python train.py --arch="vit" --model="rotation predictor" --dataset="crops of objects in photos (Visual Genome)" --train_examples=30875 --image_size=24 --crop_scale_min=1 --horizontal_flip=true --translate=0.06 --color_jitter=0.2 --norm="layernorm" --norm_position="pre" --activation="gelu" --mlp_ratio=4 --head_dim=16 --fused_qkv=false --bias="none" --qk_norm=false --parallel_block=false --inner_norm=false --moe="top_k" --kv_group_size=2 --num_experts=8 --moe_every=2 --expert_mlp_ratio=1 --experts_per_token=2 --shared_expert=false --patch_size=[2, 2] --layers=16 --width=320 --positions="learned" --pooling="mean" --register_tokens=8 --residual_init="zero_last" --optimizer="cautious_adamw" --lr=0.0013 --beta1=0.9 --beta2=0.999 --eps=1e-06 --grad_clip=1.0 --steps=5900 --batch_size=64 --epochs=12.2 --lr_schedule="wsd" --decay_fraction=0.4 --final_lr_fraction=0.05 --warmup_steps=1180 --weight_decay=0.2
Rows from block 2 of a small rotation predictor, named by matrix and row number. Rows with one number belong to one neuron. Each number is 500 + 40 x the weight over its row's rms, rounded and kept within 0 to 999. All counts start at 0. Numbers have three digits each.
After each neuron's rows are labels from the 100 images, of 14976, where the neuron reaches its highest value: "peak at" is the part of the image that holds the peak; "colour at peak" is the nearest of a few named colours to the mean colour under the peak. Only what is clearly more common there than usual is listed. The data: crops of objects in photos (Visual Genome). In brackets: how many of the 100.
# fc1: MLP up (model.blocks.2.mlp.fc1.weight, 1280x320), inputs 0-63
# fc2: MLP down (model.blocks.2.mlp.fc2.weight, 320x1280, transposed), outputs 0-63

fc1.546:444562514404553555425450542495535454528518519448510569510517493481458482429514438447442440536507497479543468462489483555478457448522534502464437494460535504463431481526468514542527510649524447
fc2.546:467492521386492494470504549511499504591495520501498527534535478515502491487534431494238507509475506515493503486458473523506536496516499504497503524476505505484504526500552436523515499814503487
peak at: top right (27)
colour at peak: cyan (26)

fc1.433:509453535505466479465458473471465577497504533470500569501467547441491499465540466532515541533571533464491441481561474472456519566477458528535513540460495508498494483578474568421545476459416575
fc2.433:424513525642526471553479486490517476436439513491469444555579484580523479493521494460740499517476572469468481529525573468548521471544480478489473503465472507568468565402537450530456465285576470
peak at: top left (27)
colour at peak: white (33)

fc1.344:549560468510476441566484488526475478447464475451520459443511444469466547489519547563478547438553563459540541421491443538463551472478560454499442514446520516472533552517435451549540487458518542
fc2.344:522548496601445455563470508442508457493448546518504442477583517538515464496521479549429506526494505522483515554482504546483416449510479566520461503503509522513444566473522458453457468552580504
peak at: top left (29)
colour at peak: white (60)

fc1.410:413504472457489548485510450536587551534515514524575524492488489550479436522531557484464456477436526573444472540561457535506556552483449546514442505498522554486430517502543475539513475497510464
fc2.410:472488534376492514477450546485498497568498480495482530527482512507508499485514431475245498513490493512497483479526454525522515521505502476487526506478513476493538491511567489531512503803450517
peak at: top right (48)
colour at peak: cyan (32)

fc1.199:501466464423506484439489528456540501504515473449481561546414491455554505430521475423379492534461468582496448520599470474509463545461557478473475560456489533564466468481473499476472475573471515
fc2.199:472492508395484487463496542516507506599502529499496518522529488502508498492517427491222521513487505517508504470436475538518529487504501500502513506483517490461530520496530451519504501811518507
peak at: top right (35)
colour at peak: cyan (28)

fc1.10:449556515477502490529440435539456515515510478494548452449458531499429417513482533495529553558435584462459522545508519435520434483431524546517483515526498565456496454563477447556546440522554492
fc2.10:596470467482439493477515494541511495550561524505551563522481508525471553515431562523443507453533443564554466449433491495457521474552563521499526521486432477425498476552442536559499544518479515
peak at: bottom left (40)
colour at peak: white (27)

fc1.329:563444443556472512544555512475438489547519507419554515457536501497455461459480463501541506435512438508487545506516516506442543496519496549513468473457552514482475562563458528483456483533517527
fc2.329:436493543540537508500434511457490482495502488501505502518502515587515488472505535481770479496514513501482479515611486462511485526505487493487480519511496502607439529474528535498485463194500469
peak at: top left (52)
colour at peak: white (66)

fc1.726:477482482560449513556478521498555543494476474473484438464461445487506509488544451493523437454481510530521525501494487419560463443490491551512425459530499522502516461468490467545579486478497556
fc2.726:491516498740490481525468501470485458462485509517494504504519516550514482463498544505835499482510519505488482516480486488487456481517495517485480502507494512507457545484516512461478470170501503
peak at: top right (28)
colour at peak: white (39)

fc1.743:503514449555543530476522550444517465449461489541512578555473463541484433515457454536553555466544555523437439448437513569557476566429491561458563516543477570529527486452524507541501505553538531
fc2.743:459480527587523476483490495491509484443496541520485455513560485620503505513480523495775472515519521478502484531550530451538535506489478488506487509494485498545444538489497492501489458216561470
peak at: top left (32)
colour at peak: white (64)

fc1.309:454558511487472547521532586557539501522530492423485460470503574450452450419569503436362484486466539486495469490595531494448463457549497496532504522433513452513469504467544575474509479611520478
fc2.309:463498517380486499483489557514512503608497523506500524522520499468523505490534405496257510514466489516512524477449481534495520500512511498498503511472525500479517529499534425535516513771497501
peak at: top right (30)
colour at peak: cyan (25)

fc1.694:531550516544455457484517530484494470537537450533481490539529447525545531519466514490509541458520454534528453522433538435445468449503455486461549527546577548440534453522464556550543570527459461
fc2.694:434504522656526481517457501468499457469483507507501477529549503583505477460509526484794479490493557499482485524535497469528490500535492482468470509493471504572458554441525520500477451204514475
peak at: bottom left (41)
colour at peak: white (31)

fc1.657:497579529551501468459477472498522531498528430504550450476438562535534461509504526556533556464508577441489424547470426517515471567515462504551561521525507460445499547516522547476481423561521476
fc2.657:539491514361489525434498514487498503591544487483557541508521506556477510516500504506270490478504453541561510484521446498463532478524533508509490557490485497484445489547484529545517536758493474
peak at: bottom left (32)
colour at peak: white (25)