config.yaml
model: "rotation predictor"
dataset: "crops of objects in photos (Visual Genome)"
train_examples: 30875
image_size: 24
crop_scale_min: 1
horizontal_flip: true
translate: 0.06
color_jitter: 0.2
arch: "vit"
norm: "layernorm"
norm_position: "pre"
activation: "gelu"
mlp_ratio: 4
head_dim: 16
fused_qkv: false
bias: "none"
qk_norm: false
parallel_block: false
inner_norm: false
moe: "top_k"
kv_group_size: 2
num_experts: 8
moe_every: 2
expert_mlp_ratio: 1
experts_per_token: 2
shared_expert: false
patch_size: [2, 2]
layers: 16
width: 320
positions: "learned"
pooling: "mean"
register_tokens: 8
residual_init: "zero_last"
optimizer: "cautious_adamw"
lr: 0.0013
beta1: 0.9
beta2: 0.999
eps: 1e-06
grad_clip: 1.0
steps: 5900
batch_size: 64
epochs: 12.2
lr_schedule: "wsd"
decay_fraction: 0.4
final_lr_fraction: 0.05
warmup_steps: 1180
weight_decay: 0.2
Rows from block 10 of a small rotation predictor, named by matrix and row number. Rows with one number belong to one neuron. Each number is 50 + 10 x the weight over its row's rms, rounded and kept within 0 to 99. All counts start at 0. After the name is the row's rms in percent of the matrix's.
After each neuron's rows are labels from the 100 images, of 14976, where the neuron reaches its highest value: "place" is the part of the image that holds the peak; "patch colour" is the nearest of a few named colours to the mean colour under the peak. Only what is clearly more common there than usual is listed. The data: crops of objects in photos (Visual Genome).
# fc1: MLP up (model.blocks.10.mlp.fc1.weight, 1280x320), inputs 160-319
# fc2: MLP down (model.blocks.10.mlp.fc2.weight, 320x1280, transposed), outputs 160-319

fc1.152 102:58 46 43 41 67 47 50 56 34 48 47 59 40 36 48 52 60 48 58 63 33 53 60 60 49 54 43 36 53 36 39 55 41 49 43 59 61 59 65 39 54 33 42 55 64 39 37 46 59 50 44 57 51 37 51 38 58 59 41 37 43 45 48 59 69 65 58 56 36 62 57 45 47 48 38 37 45 49 39 49 60 60 50 41 59 53 35 39 49 57 52 63 43 43 44 36 59 60 62 64 54 55 38 76 59 54 64 45 45 47 36 57 60 62 55 51 38 63 55 63 58 47 51 50 48 51 52 40 39 38 40 59 41 41 64 39 60 55 41 54 58 58 61 60 41 45 55 46 44 28 57 37 41 37 56 47 46 71 56 42
fc2.152 113:41 50 49 51 50 53 48 50 51 50 50 52 50 50 50 51 49 50 52 50 00 50 50 51 51 50 51 51 51 51 49 50 51 49 53 47 48 53 49 52 52 50 52 47 52 48 49 48 51 51 51 51 49 52 50 50 47 51 49 51 51 51 50 50 47 49 49 53 54 51 47 50 49 52 55 51 50 50 49 50 49 47 49 51 99 50 51 49 46 47 50 50 49 50 51 49 50 49 50 50 39 50 49 47 47 52 42 52 49 51 51 50 48 50 41 48 57 51 50 51 49 52 56 53 54 52 47 50 52 32 53 48 49 50 51 50 48 50 51 49 47 50 50 50 48 51 50 47 49 51 47 53 52 52 50 50 50 45 51 51
place: middle left
patch colour: cyan

fc1.81 096:59 50 54 40 52 57 37 59 54 59 46 39 49 37 58 61 51 51 50 47 35 34 49 40 41 65 48 55 38 60 50 62 67 34 51 57 57 55 50 48 56 45 50 40 64 57 39 44 58 50 53 39 56 61 43 51 63 65 56 63 41 30 60 67 51 56 68 45 37 47 58 62 63 55 38 68 51 42 39 47 53 65 58 59 54 51 50 61 41 37 48 51 59 57 48 33 44 66 39 53 46 44 38 50 44 39 65 48 46 47 54 63 61 36 62 60 49 35 44 41 53 56 49 63 63 43 48 49 61 21 42 49 63 37 47 66 47 57 43 38 67 52 36 60 62 39 48 63 66 43 53 29 51 34 54 37 59 61 68 47
fc2.81 095:49 52 51 51 48 53 46 48 52 50 50 50 51 51 50 51 49 50 51 52 00 51 50 51 51 48 52 51 50 53 53 52 51 48 54 47 46 54 49 54 54 51 52 46 52 48 49 47 50 51 51 50 48 48 50 51 44 49 50 49 50 51 49 49 48 48 45 51 54 50 47 52 49 51 56 51 50 52 50 50 47 44 48 53 99 50 51 50 46 47 49 51 43 51 51 47 47 48 50 51 45 52 49 44 49 50 40 48 49 52 50 51 46 50 37 47 58 53 49 51 47 53 66 52 52 52 45 48 51 41 58 46 51 51 51 48 48 47 51 49 47 53 51 49 48 51 51 46 49 51 48 57 52 55 50 56 50 45 52 52
place: top left
patch colour: cyan

fc1.59 079:44 36 54 44 43 42 34 66 48 35 34 46 34 48 54 46 62 63 57 48 67 65 46 37 67 44 38 68 64 38 40 64 55 60 66 66 52 31 66 39 62 46 56 36 53 49 51 43 46 69 61 65 34 40 35 37 62 46 60 37 44 63 47 49 49 65 58 52 49 65 40 50 31 67 34 39 34 49 55 66 59 38 58 50 41 37 47 60 49 48 61 32 50 49 48 35 66 48 58 50 49 62 49 60 59 55 62 33 45 53 31 41 67 39 58 59 51 36 44 62 45 54 40 41 38 40 67 43 58 53 49 60 33 55 49 66 42 66 52 56 44 52 53 67 49 41 49 52 47 52 58 48 53 54 47 51 33 62 49 36
fc2.59 022:57 53 47 55 57 49 56 47 40 48 45 56 46 64 56 49 50 51 41 34 76 29 37 51 35 57 55 56 45 51 50 38 53 52 40 54 69 48 43 65 43 38 46 42 41 64 52 50 56 35 58 65 58 76 49 42 47 57 49 63 63 44 56 53 52 43 57 46 58 40 52 46 44 56 64 42 62 54 61 48 42 57 51 53 49 61 56 38 56 51 51 43 57 59 46 48 63 57 50 45 42 41 48 51 27 65 59 59 40 46 57 53 54 41 77 57 44 53 57 31 54 43 22 54 45 52 64 40 44 58 43 53 45 52 47 61 51 48 42 46 49 34 51 74 47 56 51 43 62 36 40 39 38 61 54 32 32 51 53 57
place: bottom right
patch colour: white

fc1.316 083:54 44 63 48 59 32 45 58 38 41 53 61 52 52 49 65 60 33 32 62 62 64 53 64 40 46 56 44 60 41 51 53 46 48 64 40 36 39 68 38 35 33 49 46 61 39 44 66 49 50 53 52 33 45 64 40 40 62 37 34 45 50 57 38 68 39 55 65 49 40 55 61 36 45 54 46 38 45 47 40 38 64 43 54 53 43 65 45 46 62 56 41 49 61 61 38 58 67 35 63 47 52 68 61 53 52 62 49 35 57 47 54 56 64 47 65 52 56 47 52 70 50 58 38 66 46 44 56 51 51 58 37 50 49 44 38 69 36 48 60 53 61 41 34 60 41 55 47 37 49 40 41 35 57 56 58 42 40 53 51
fc2.316 019:52 43 45 48 56 61 56 59 55 48 52 44 62 47 49 53 53 45 57 43 73 47 53 53 53 56 42 36 64 51 45 52 54 56 43 53 52 43 50 46 57 53 54 51 78 46 46 52 51 55 45 46 46 59 54 54 65 58 48 62 46 50 54 54 53 47 42 70 55 47 50 28 60 62 27 52 53 38 42 47 58 64 51 51 00 46 46 61 58 47 48 55 67 43 54 48 50 52 53 42 68 37 48 62 48 51 74 66 57 43 63 54 58 51 61 49 43 42 48 38 50 44 07 57 58 54 61 55 47 13 27 57 42 45 48 52 47 76 59 38 50 45 48 52 56 47 57 54 50 47 48 40 51 39 53 34 56 55 45 40
place: bottom left; top right
patch colour: white

fc1.513 098:41 31 40 61 52 48 54 53 48 59 49 56 40 58 60 52 42 34 42 62 24 58 37 55 60 55 50 37 49 30 36 51 50 56 45 45 61 45 51 55 48 56 53 45 39 51 62 46 58 59 49 64 57 39 56 55 56 41 60 45 59 32 34 60 60 56 46 33 53 63 55 62 42 57 42 52 40 37 44 45 39 54 59 39 51 42 39 35 60 59 67 50 71 42 60 50 52 40 54 61 38 50 45 68 51 65 47 52 50 33 61 59 38 37 62 41 47 52 68 42 54 38 35 54 55 66 55 63 44 52 46 50 46 56 65 46 46 36 46 44 69 37 57 51 37 53 53 58 47 32 51 30 53 59 60 52 47 70 60 39
fc2.513 096:49 51 50 51 49 54 48 48 51 49 50 56 51 52 50 50 49 49 51 51 00 49 49 51 50 50 52 52 48 53 52 50 49 49 53 49 53 53 49 55 56 50 51 47 51 51 49 47 51 49 52 52 50 53 48 51 45 49 50 49 51 51 50 48 46 48 47 50 54 50 47 53 48 50 57 50 52 53 51 50 46 48 50 53 99 50 52 48 46 48 50 50 44 52 51 49 49 49 49 51 39 51 47 46 49 51 41 49 49 53 50 50 48 49 43 48 58 54 50 51 47 52 60 52 50 52 47 47 51 42 54 46 51 51 52 49 49 48 54 51 46 52 51 50 49 51 50 46 50 50 47 49 51 56 50 51 49 44 53 53
place: middle left
patch colour: cyan

fc1.143 089:42 41 59 44 40 44 37 65 45 65 55 52 31 44 44 36 58 53 65 34 47 46 35 60 47 49 33 44 43 59 38 50 33 65 38 35 34 34 66 57 54 61 35 54 40 41 44 46 37 44 44 56 38 50 50 64 64 47 66 56 37 45 46 59 54 50 61 35 63 57 60 69 48 44 62 64 55 51 45 37 67 49 46 65 56 54 50 54 50 41 39 39 62 42 39 61 40 35 56 38 55 65 61 47 49 39 56 39 47 59 61 63 43 34 60 67 63 39 47 70 64 45 53 32 55 54 35 46 47 35 67 52 60 39 49 55 63 59 36 53 43 41 53 38 53 37 58 35 63 65 40 44 40 40 46 53 31 51 52 43
fc2.143 015:55 33 44 40 43 42 48 44 59 46 48 57 54 62 65 46 48 59 41 52 35 49 40 56 49 53 52 39 52 40 58 48 58 54 35 59 42 42 47 51 32 48 45 48 67 52 49 54 45 44 46 55 52 50 53 52 59 55 49 57 63 31 62 46 51 54 58 57 56 39 55 23 53 53 45 46 56 48 70 45 45 61 53 51 48 59 45 60 62 48 49 66 62 54 56 45 40 51 51 49 49 45 48 46 61 48 77 46 58 45 52 53 57 53 47 61 42 51 57 18 40 41 55 50 42 46 66 41 49 81 40 68 58 47 44 52 50 53 46 51 56 47 44 74 48 47 63 51 56 38 60 25 30 58 47 35 46 55 45 59
place: bottom right
patch colour: white

fc1.277 083:58 48 63 60 42 44 62 57 50 32 36 61 64 40 43 47 63 59 54 62 54 64 64 48 60 61 49 64 55 39 50 60 42 38 54 57 44 56 47 38 42 39 52 57 57 48 61 64 58 65 66 55 65 40 34 66 49 42 52 38 55 38 39 54 38 37 41 45 46 57 58 58 66 55 41 63 61 49 65 60 63 44 51 65 46 56 36 61 53 48 55 51 66 68 54 33 35 58 45 38 57 41 46 63 59 62 47 36 63 43 47 36 67 63 61 61 46 41 60 43 42 39 39 32 46 57 37 47 46 43 38 67 41 60 35 35 46 67 35 66 42 47 52 34 52 41 58 65 63 62 35 55 51 61 50 61 65 55 59 58
fc2.277 014:45 45 33 45 53 50 56 52 46 49 45 57 53 62 55 51 45 50 47 36 69 38 39 50 45 54 48 47 56 44 49 47 58 56 41 51 71 52 47 53 52 42 49 51 53 65 44 52 54 43 55 58 54 80 53 47 54 63 43 62 51 49 53 54 53 48 68 65 58 45 55 38 47 34 52 50 54 47 67 53 47 69 53 53 11 55 53 46 55 48 49 50 62 58 49 49 51 47 49 55 38 44 47 63 49 52 81 66 42 39 46 45 52 48 83 54 40 47 51 44 51 46 00 55 56 57 66 46 47 47 28 57 48 49 45 64 51 60 48 56 55 40 49 60 51 57 44 49 58 36 47 15 44 52 55 22 43 53 57 52
place: bottom centre; top right
patch colour: cyan

fc1.74 089:42 43 38 38 44 34 46 33 62 34 60 58 42 50 38 30 52 53 58 49 56 60 55 37 34 58 49 65 35 37 65 40 35 50 39 37 52 62 45 38 34 65 49 57 49 36 43 46 40 52 58 56 62 57 61 46 47 51 53 47 36 48 58 48 46 70 42 34 42 55 38 37 49 49 42 42 38 54 43 54 50 68 40 46 66 54 61 57 61 45 53 41 59 61 38 67 43 57 33 65 53 66 57 64 50 45 56 59 46 67 67 61 50 61 60 37 36 60 45 43 37 40 62 63 63 41 40 57 63 37 41 32 43 56 33 56 45 37 37 39 34 57 34 66 42 45 53 52 50 38 65 53 50 55 35 41 45 46 51 72
fc2.74 028:51 56 51 60 56 64 62 61 46 52 47 34 50 51 53 51 47 47 63 58 71 44 55 46 53 40 39 49 61 50 46 52 50 52 56 57 79 43 61 38 59 50 52 54 63 51 51 47 50 63 42 41 58 40 41 36 56 53 55 47 43 60 43 57 48 39 42 64 49 60 41 52 45 49 49 46 56 34 37 48 57 54 46 45 00 48 49 52 50 53 52 49 64 37 54 55 54 48 54 57 69 41 51 65 49 44 58 55 49 46 51 52 47 44 43 49 46 49 44 62 54 51 32 49 54 56 62 51 39 00 38 61 46 35 50 53 45 75 54 50 52 47 56 37 54 52 45 56 31 47 49 64 60 38 60 53 53 64 62 34
place: bottom left
patch colour: white

fc1.625 085:50 65 36 69 59 41 63 40 61 60 60 64 62 49 48 41 64 64 51 39 64 51 37 61 50 48 47 57 51 49 66 44 47 62 50 36 63 60 69 50 44 39 67 48 55 64 49 65 47 36 38 30 47 41 49 65 48 42 62 61 53 36 54 40 62 49 43 49 55 56 46 42 49 38 49 63 36 63 59 61 64 47 43 54 48 62 52 45 55 62 64 47 43 36 51 49 55 36 68 64 33 57 65 68 54 45 55 33 42 43 55 62 37 43 56 36 60 49 59 62 60 49 41 29 60 60 49 36 42 38 38 53 37 31 64 46 60 41 47 47 44 37 65 55 45 58 42 59 54 66 40 47 65 33 58 46 54 37 41 47
fc2.625 014:38 28 45 35 44 48 45 45 54 44 44 50 52 54 51 44 48 62 49 37 20 55 40 57 51 35 63 54 48 49 55 46 50 56 42 54 40 44 36 51 41 59 52 47 40 34 49 50 38 49 50 53 51 45 59 51 43 56 52 60 60 36 68 36 52 51 53 78 52 36 60 27 59 60 43 46 60 55 68 36 35 54 51 62 47 50 50 61 60 45 47 49 61 58 56 44 48 48 45 35 37 46 51 39 61 50 63 53 64 44 55 57 61 62 45 58 51 55 56 31 37 46 70 51 57 44 54 41 51 76 56 62 57 70 48 49 56 61 47 55 54 59 40 56 37 37 50 48 59 36 44 35 36 67 41 55 49 45 49 57
place: bottom centre
patch colour: white

fc1.139 087:62 38 52 40 43 38 66 53 39 44 35 43 56 41 53 33 48 53 40 44 38 45 56 66 47 64 64 65 38 53 35 50 52 39 61 55 36 60 43 58 36 48 63 40 35 62 50 40 56 35 66 67 58 49 55 57 62 49 51 38 51 50 54 52 64 51 36 59 51 59 53 50 42 43 45 60 33 57 55 47 48 37 63 65 36 58 57 50 38 64 66 43 49 42 43 49 65 44 65 51 60 38 42 63 38 60 34 45 61 51 61 48 68 46 65 47 47 63 49 64 57 57 47 40 62 38 56 50 44 38 63 45 43 37 60 60 38 63 58 50 53 54 39 38 59 65 57 47 55 46 36 55 40 65 39 45 36 52 53 64
fc2.139 023:49 48 45 58 56 68 52 65 63 52 57 40 56 35 39 63 48 44 62 67 52 57 67 53 70 52 45 34 66 55 48 62 55 53 60 46 56 42 58 43 49 58 65 48 70 31 45 46 46 64 44 35 45 41 53 55 63 52 49 49 34 56 47 45 46 55 41 61 42 56 47 36 55 60 56 59 38 31 31 52 64 45 43 39 11 39 41 57 45 51 43 61 60 41 54 45 42 46 54 54 75 56 48 40 46 49 50 49 56 44 56 41 42 56 33 36 61 40 41 46 52 53 46 59 62 59 53 65 55 21 38 60 37 48 48 40 38 67 63 51 49 56 54 35 53 50 56 59 40 65 47 60 59 33 52 48 60 47 54 35
place: top centre
patch colour: white

fc1.181 083:61 39 39 48 32 47 56 46 46 47 47 50 60 40 46 41 54 53 55 43 53 47 57 44 34 62 56 68 56 38 42 38 55 65 44 42 51 62 56 42 43 36 37 40 38 42 64 59 39 49 40 54 70 40 34 33 46 32 41 46 57 56 51 44 51 37 45 43 40 41 58 73 47 34 59 40 64 56 44 41 45 58 60 38 38 52 58 49 64 48 45 56 53 31 27 64 40 33 34 47 48 47 33 44 46 49 58 45 42 51 43 60 42 46 62 54 43 63 48 63 58 66 62 40 33 50 41 45 52 58 65 55 43 68 43 62 65 54 49 63 56 33 44 41 67 61 39 35 39 48 49 57 49 31 52 60 53 63 47 36
fc2.181 049:43 44 41 46 57 62 59 57 53 49 48 47 61 61 54 53 47 50 53 45 81 44 47 50 54 46 54 41 66 42 44 56 60 58 41 55 66 45 47 44 48 50 52 49 67 56 47 53 51 53 52 51 56 59 50 56 55 63 49 61 45 48 46 59 54 45 53 71 57 47 54 30 53 52 43 49 54 41 55 44 51 62 50 58 00 50 45 56 53 52 46 54 70 51 52 48 48 45 52 48 54 39 50 60 53 47 79 70 52 40 59 50 50 55 66 53 38 49 49 38 47 45 00 55 57 55 65 50 50 30 24 57 46 44 45 56 48 67 53 51 56 43 46 52 48 49 51 53 51 39 51 32 46 48 52 29 50 59 51 47
place: top left
patch colour: cyan

fc1.344 081:54 53 39 46 42 37 59 63 60 61 37 64 56 44 43 52 42 63 43 33 53 53 41 62 43 39 41 43 49 52 42 52 44 42 47 38 54 32 34 42 54 56 58 43 40 61 59 63 57 53 65 64 55 39 30 62 58 52 46 37 61 35 49 45 57 44 58 56 54 48 35 49 58 61 56 56 66 66 38 47 59 43 48 44 40 52 67 57 41 38 57 52 42 33 39 52 50 50 45 34 50 56 50 64 45 37 40 60 45 42 41 65 38 40 46 33 47 38 36 54 46 42 44 67 41 55 66 36 49 64 39 60 52 63 55 42 42 65 55 40 28 61 60 58 61 57 56 36 47 53 45 47 52 54 48 37 38 58 57 62
fc2.344 016:40 61 57 61 45 24 55 37 58 54 54 55 46 58 63 47 51 60 33 66 40 42 55 45 39 71 52 48 39 51 58 46 51 49 58 45 39 60 55 67 49 51 46 42 34 62 51 48 52 40 61 57 38 40 49 52 53 42 53 49 53 44 60 34 41 46 37 34 46 49 52 71 42 54 69 52 52 66 52 63 50 40 52 55 83 57 53 47 56 48 52 51 42 56 46 57 42 48 46 53 37 60 57 23 56 55 29 47 48 55 45 51 59 42 40 49 42 55 50 45 44 47 53 54 37 44 40 45 52 88 64 35 61 68 49 49 49 22 34 46 41 48 46 62 45 52 53 41 48 62 54 46 48 49 45 56 43 34 54 58
place: top left
patch colour: white

fc1.688 087:38 51 36 43 37 43 51 52 60 43 64 42 39 42 57 32 66 45 61 55 61 39 38 44 30 43 44 58 43 45 45 58 35 59 37 45 54 47 35 40 62 32 31 40 48 56 54 42 67 34 53 47 40 43 58 58 53 53 37 42 47 53 64 52 62 60 46 45 57 59 44 43 66 41 66 40 44 57 59 47 30 43 57 64 61 65 67 63 36 44 67 31 63 58 44 51 48 49 44 41 61 59 44 66 54 47 40 57 38 36 61 43 60 64 40 62 53 52 40 53 62 36 49 58 38 46 52 49 43 51 43 63 39 44 41 46 67 37 67 64 49 58 58 49 57 42 35 40 59 34 48 42 55 65 47 50 35 37 46 51
fc2.688 033:56 57 55 56 48 66 44 52 52 51 51 38 50 52 48 53 49 46 55 63 12 53 57 50 57 47 50 46 47 59 53 54 45 47 71 45 47 51 58 46 55 53 56 50 52 33 52 43 49 57 48 44 47 38 47 50 49 42 54 41 48 54 49 42 42 50 39 49 48 52 44 60 45 55 66 52 43 47 41 50 54 35 48 48 99 51 50 46 41 50 50 56 36 49 52 49 47 44 50 57 60 59 50 34 48 48 19 34 52 55 45 45 44 47 07 39 70 52 44 54 51 58 95 53 54 49 34 51 49 73 69 50 49 55 51 45 41 44 53 46 39 59 56 43 49 53 55 48 39 66 49 69 57 50 51 69 48 33 54 47
place: top right
patch colour: white

fc1.487 082:47 38 37 38 47 49 58 62 58 57 71 36 62 56 39 37 54 47 54 43 41 56 40 56 51 56 57 64 50 38 65 45 67 48 63 34 42 65 38 65 50 65 61 36 59 34 48 42 64 40 71 67 55 35 63 39 66 57 55 59 58 41 34 62 40 36 55 46 30 45 33 50 61 51 48 54 60 65 49 47 43 66 37 64 63 48 59 37 54 57 42 58 65 67 45 58 47 51 37 44 58 53 35 38 57 53 55 63 52 66 42 62 29 45 57 45 60 58 49 33 45 64 63 48 61 38 58 59 64 59 49 49 64 52 45 59 44 49 49 56 43 48 50 34 42 36 48 59 35 53 46 60 42 60 33 67 35 48 41 44
fc2.487 008:63 43 62 66 53 82 48 51 51 51 55 63 37 44 42 62 53 39 46 72 03 49 59 47 43 54 33 43 50 56 46 45 55 48 51 51 59 52 65 49 47 46 46 52 59 57 55 44 54 48 42 41 45 42 53 43 55 45 51 50 46 56 54 57 49 50 43 30 51 70 41 48 56 51 52 52 42 35 31 58 56 54 51 24 38 44 45 48 48 48 56 56 52 26 46 46 53 50 52 49 77 48 49 59 44 52 54 45 45 48 59 54 45 43 40 55 54 46 52 58 54 39 76 43 47 53 54 56 53 00 53 58 39 43 52 44 52 72 57 39 50 47 55 31 73 55 50 52 43 46 60 48 57 39 59 52 58 53 49 34
place: top right
patch colour: white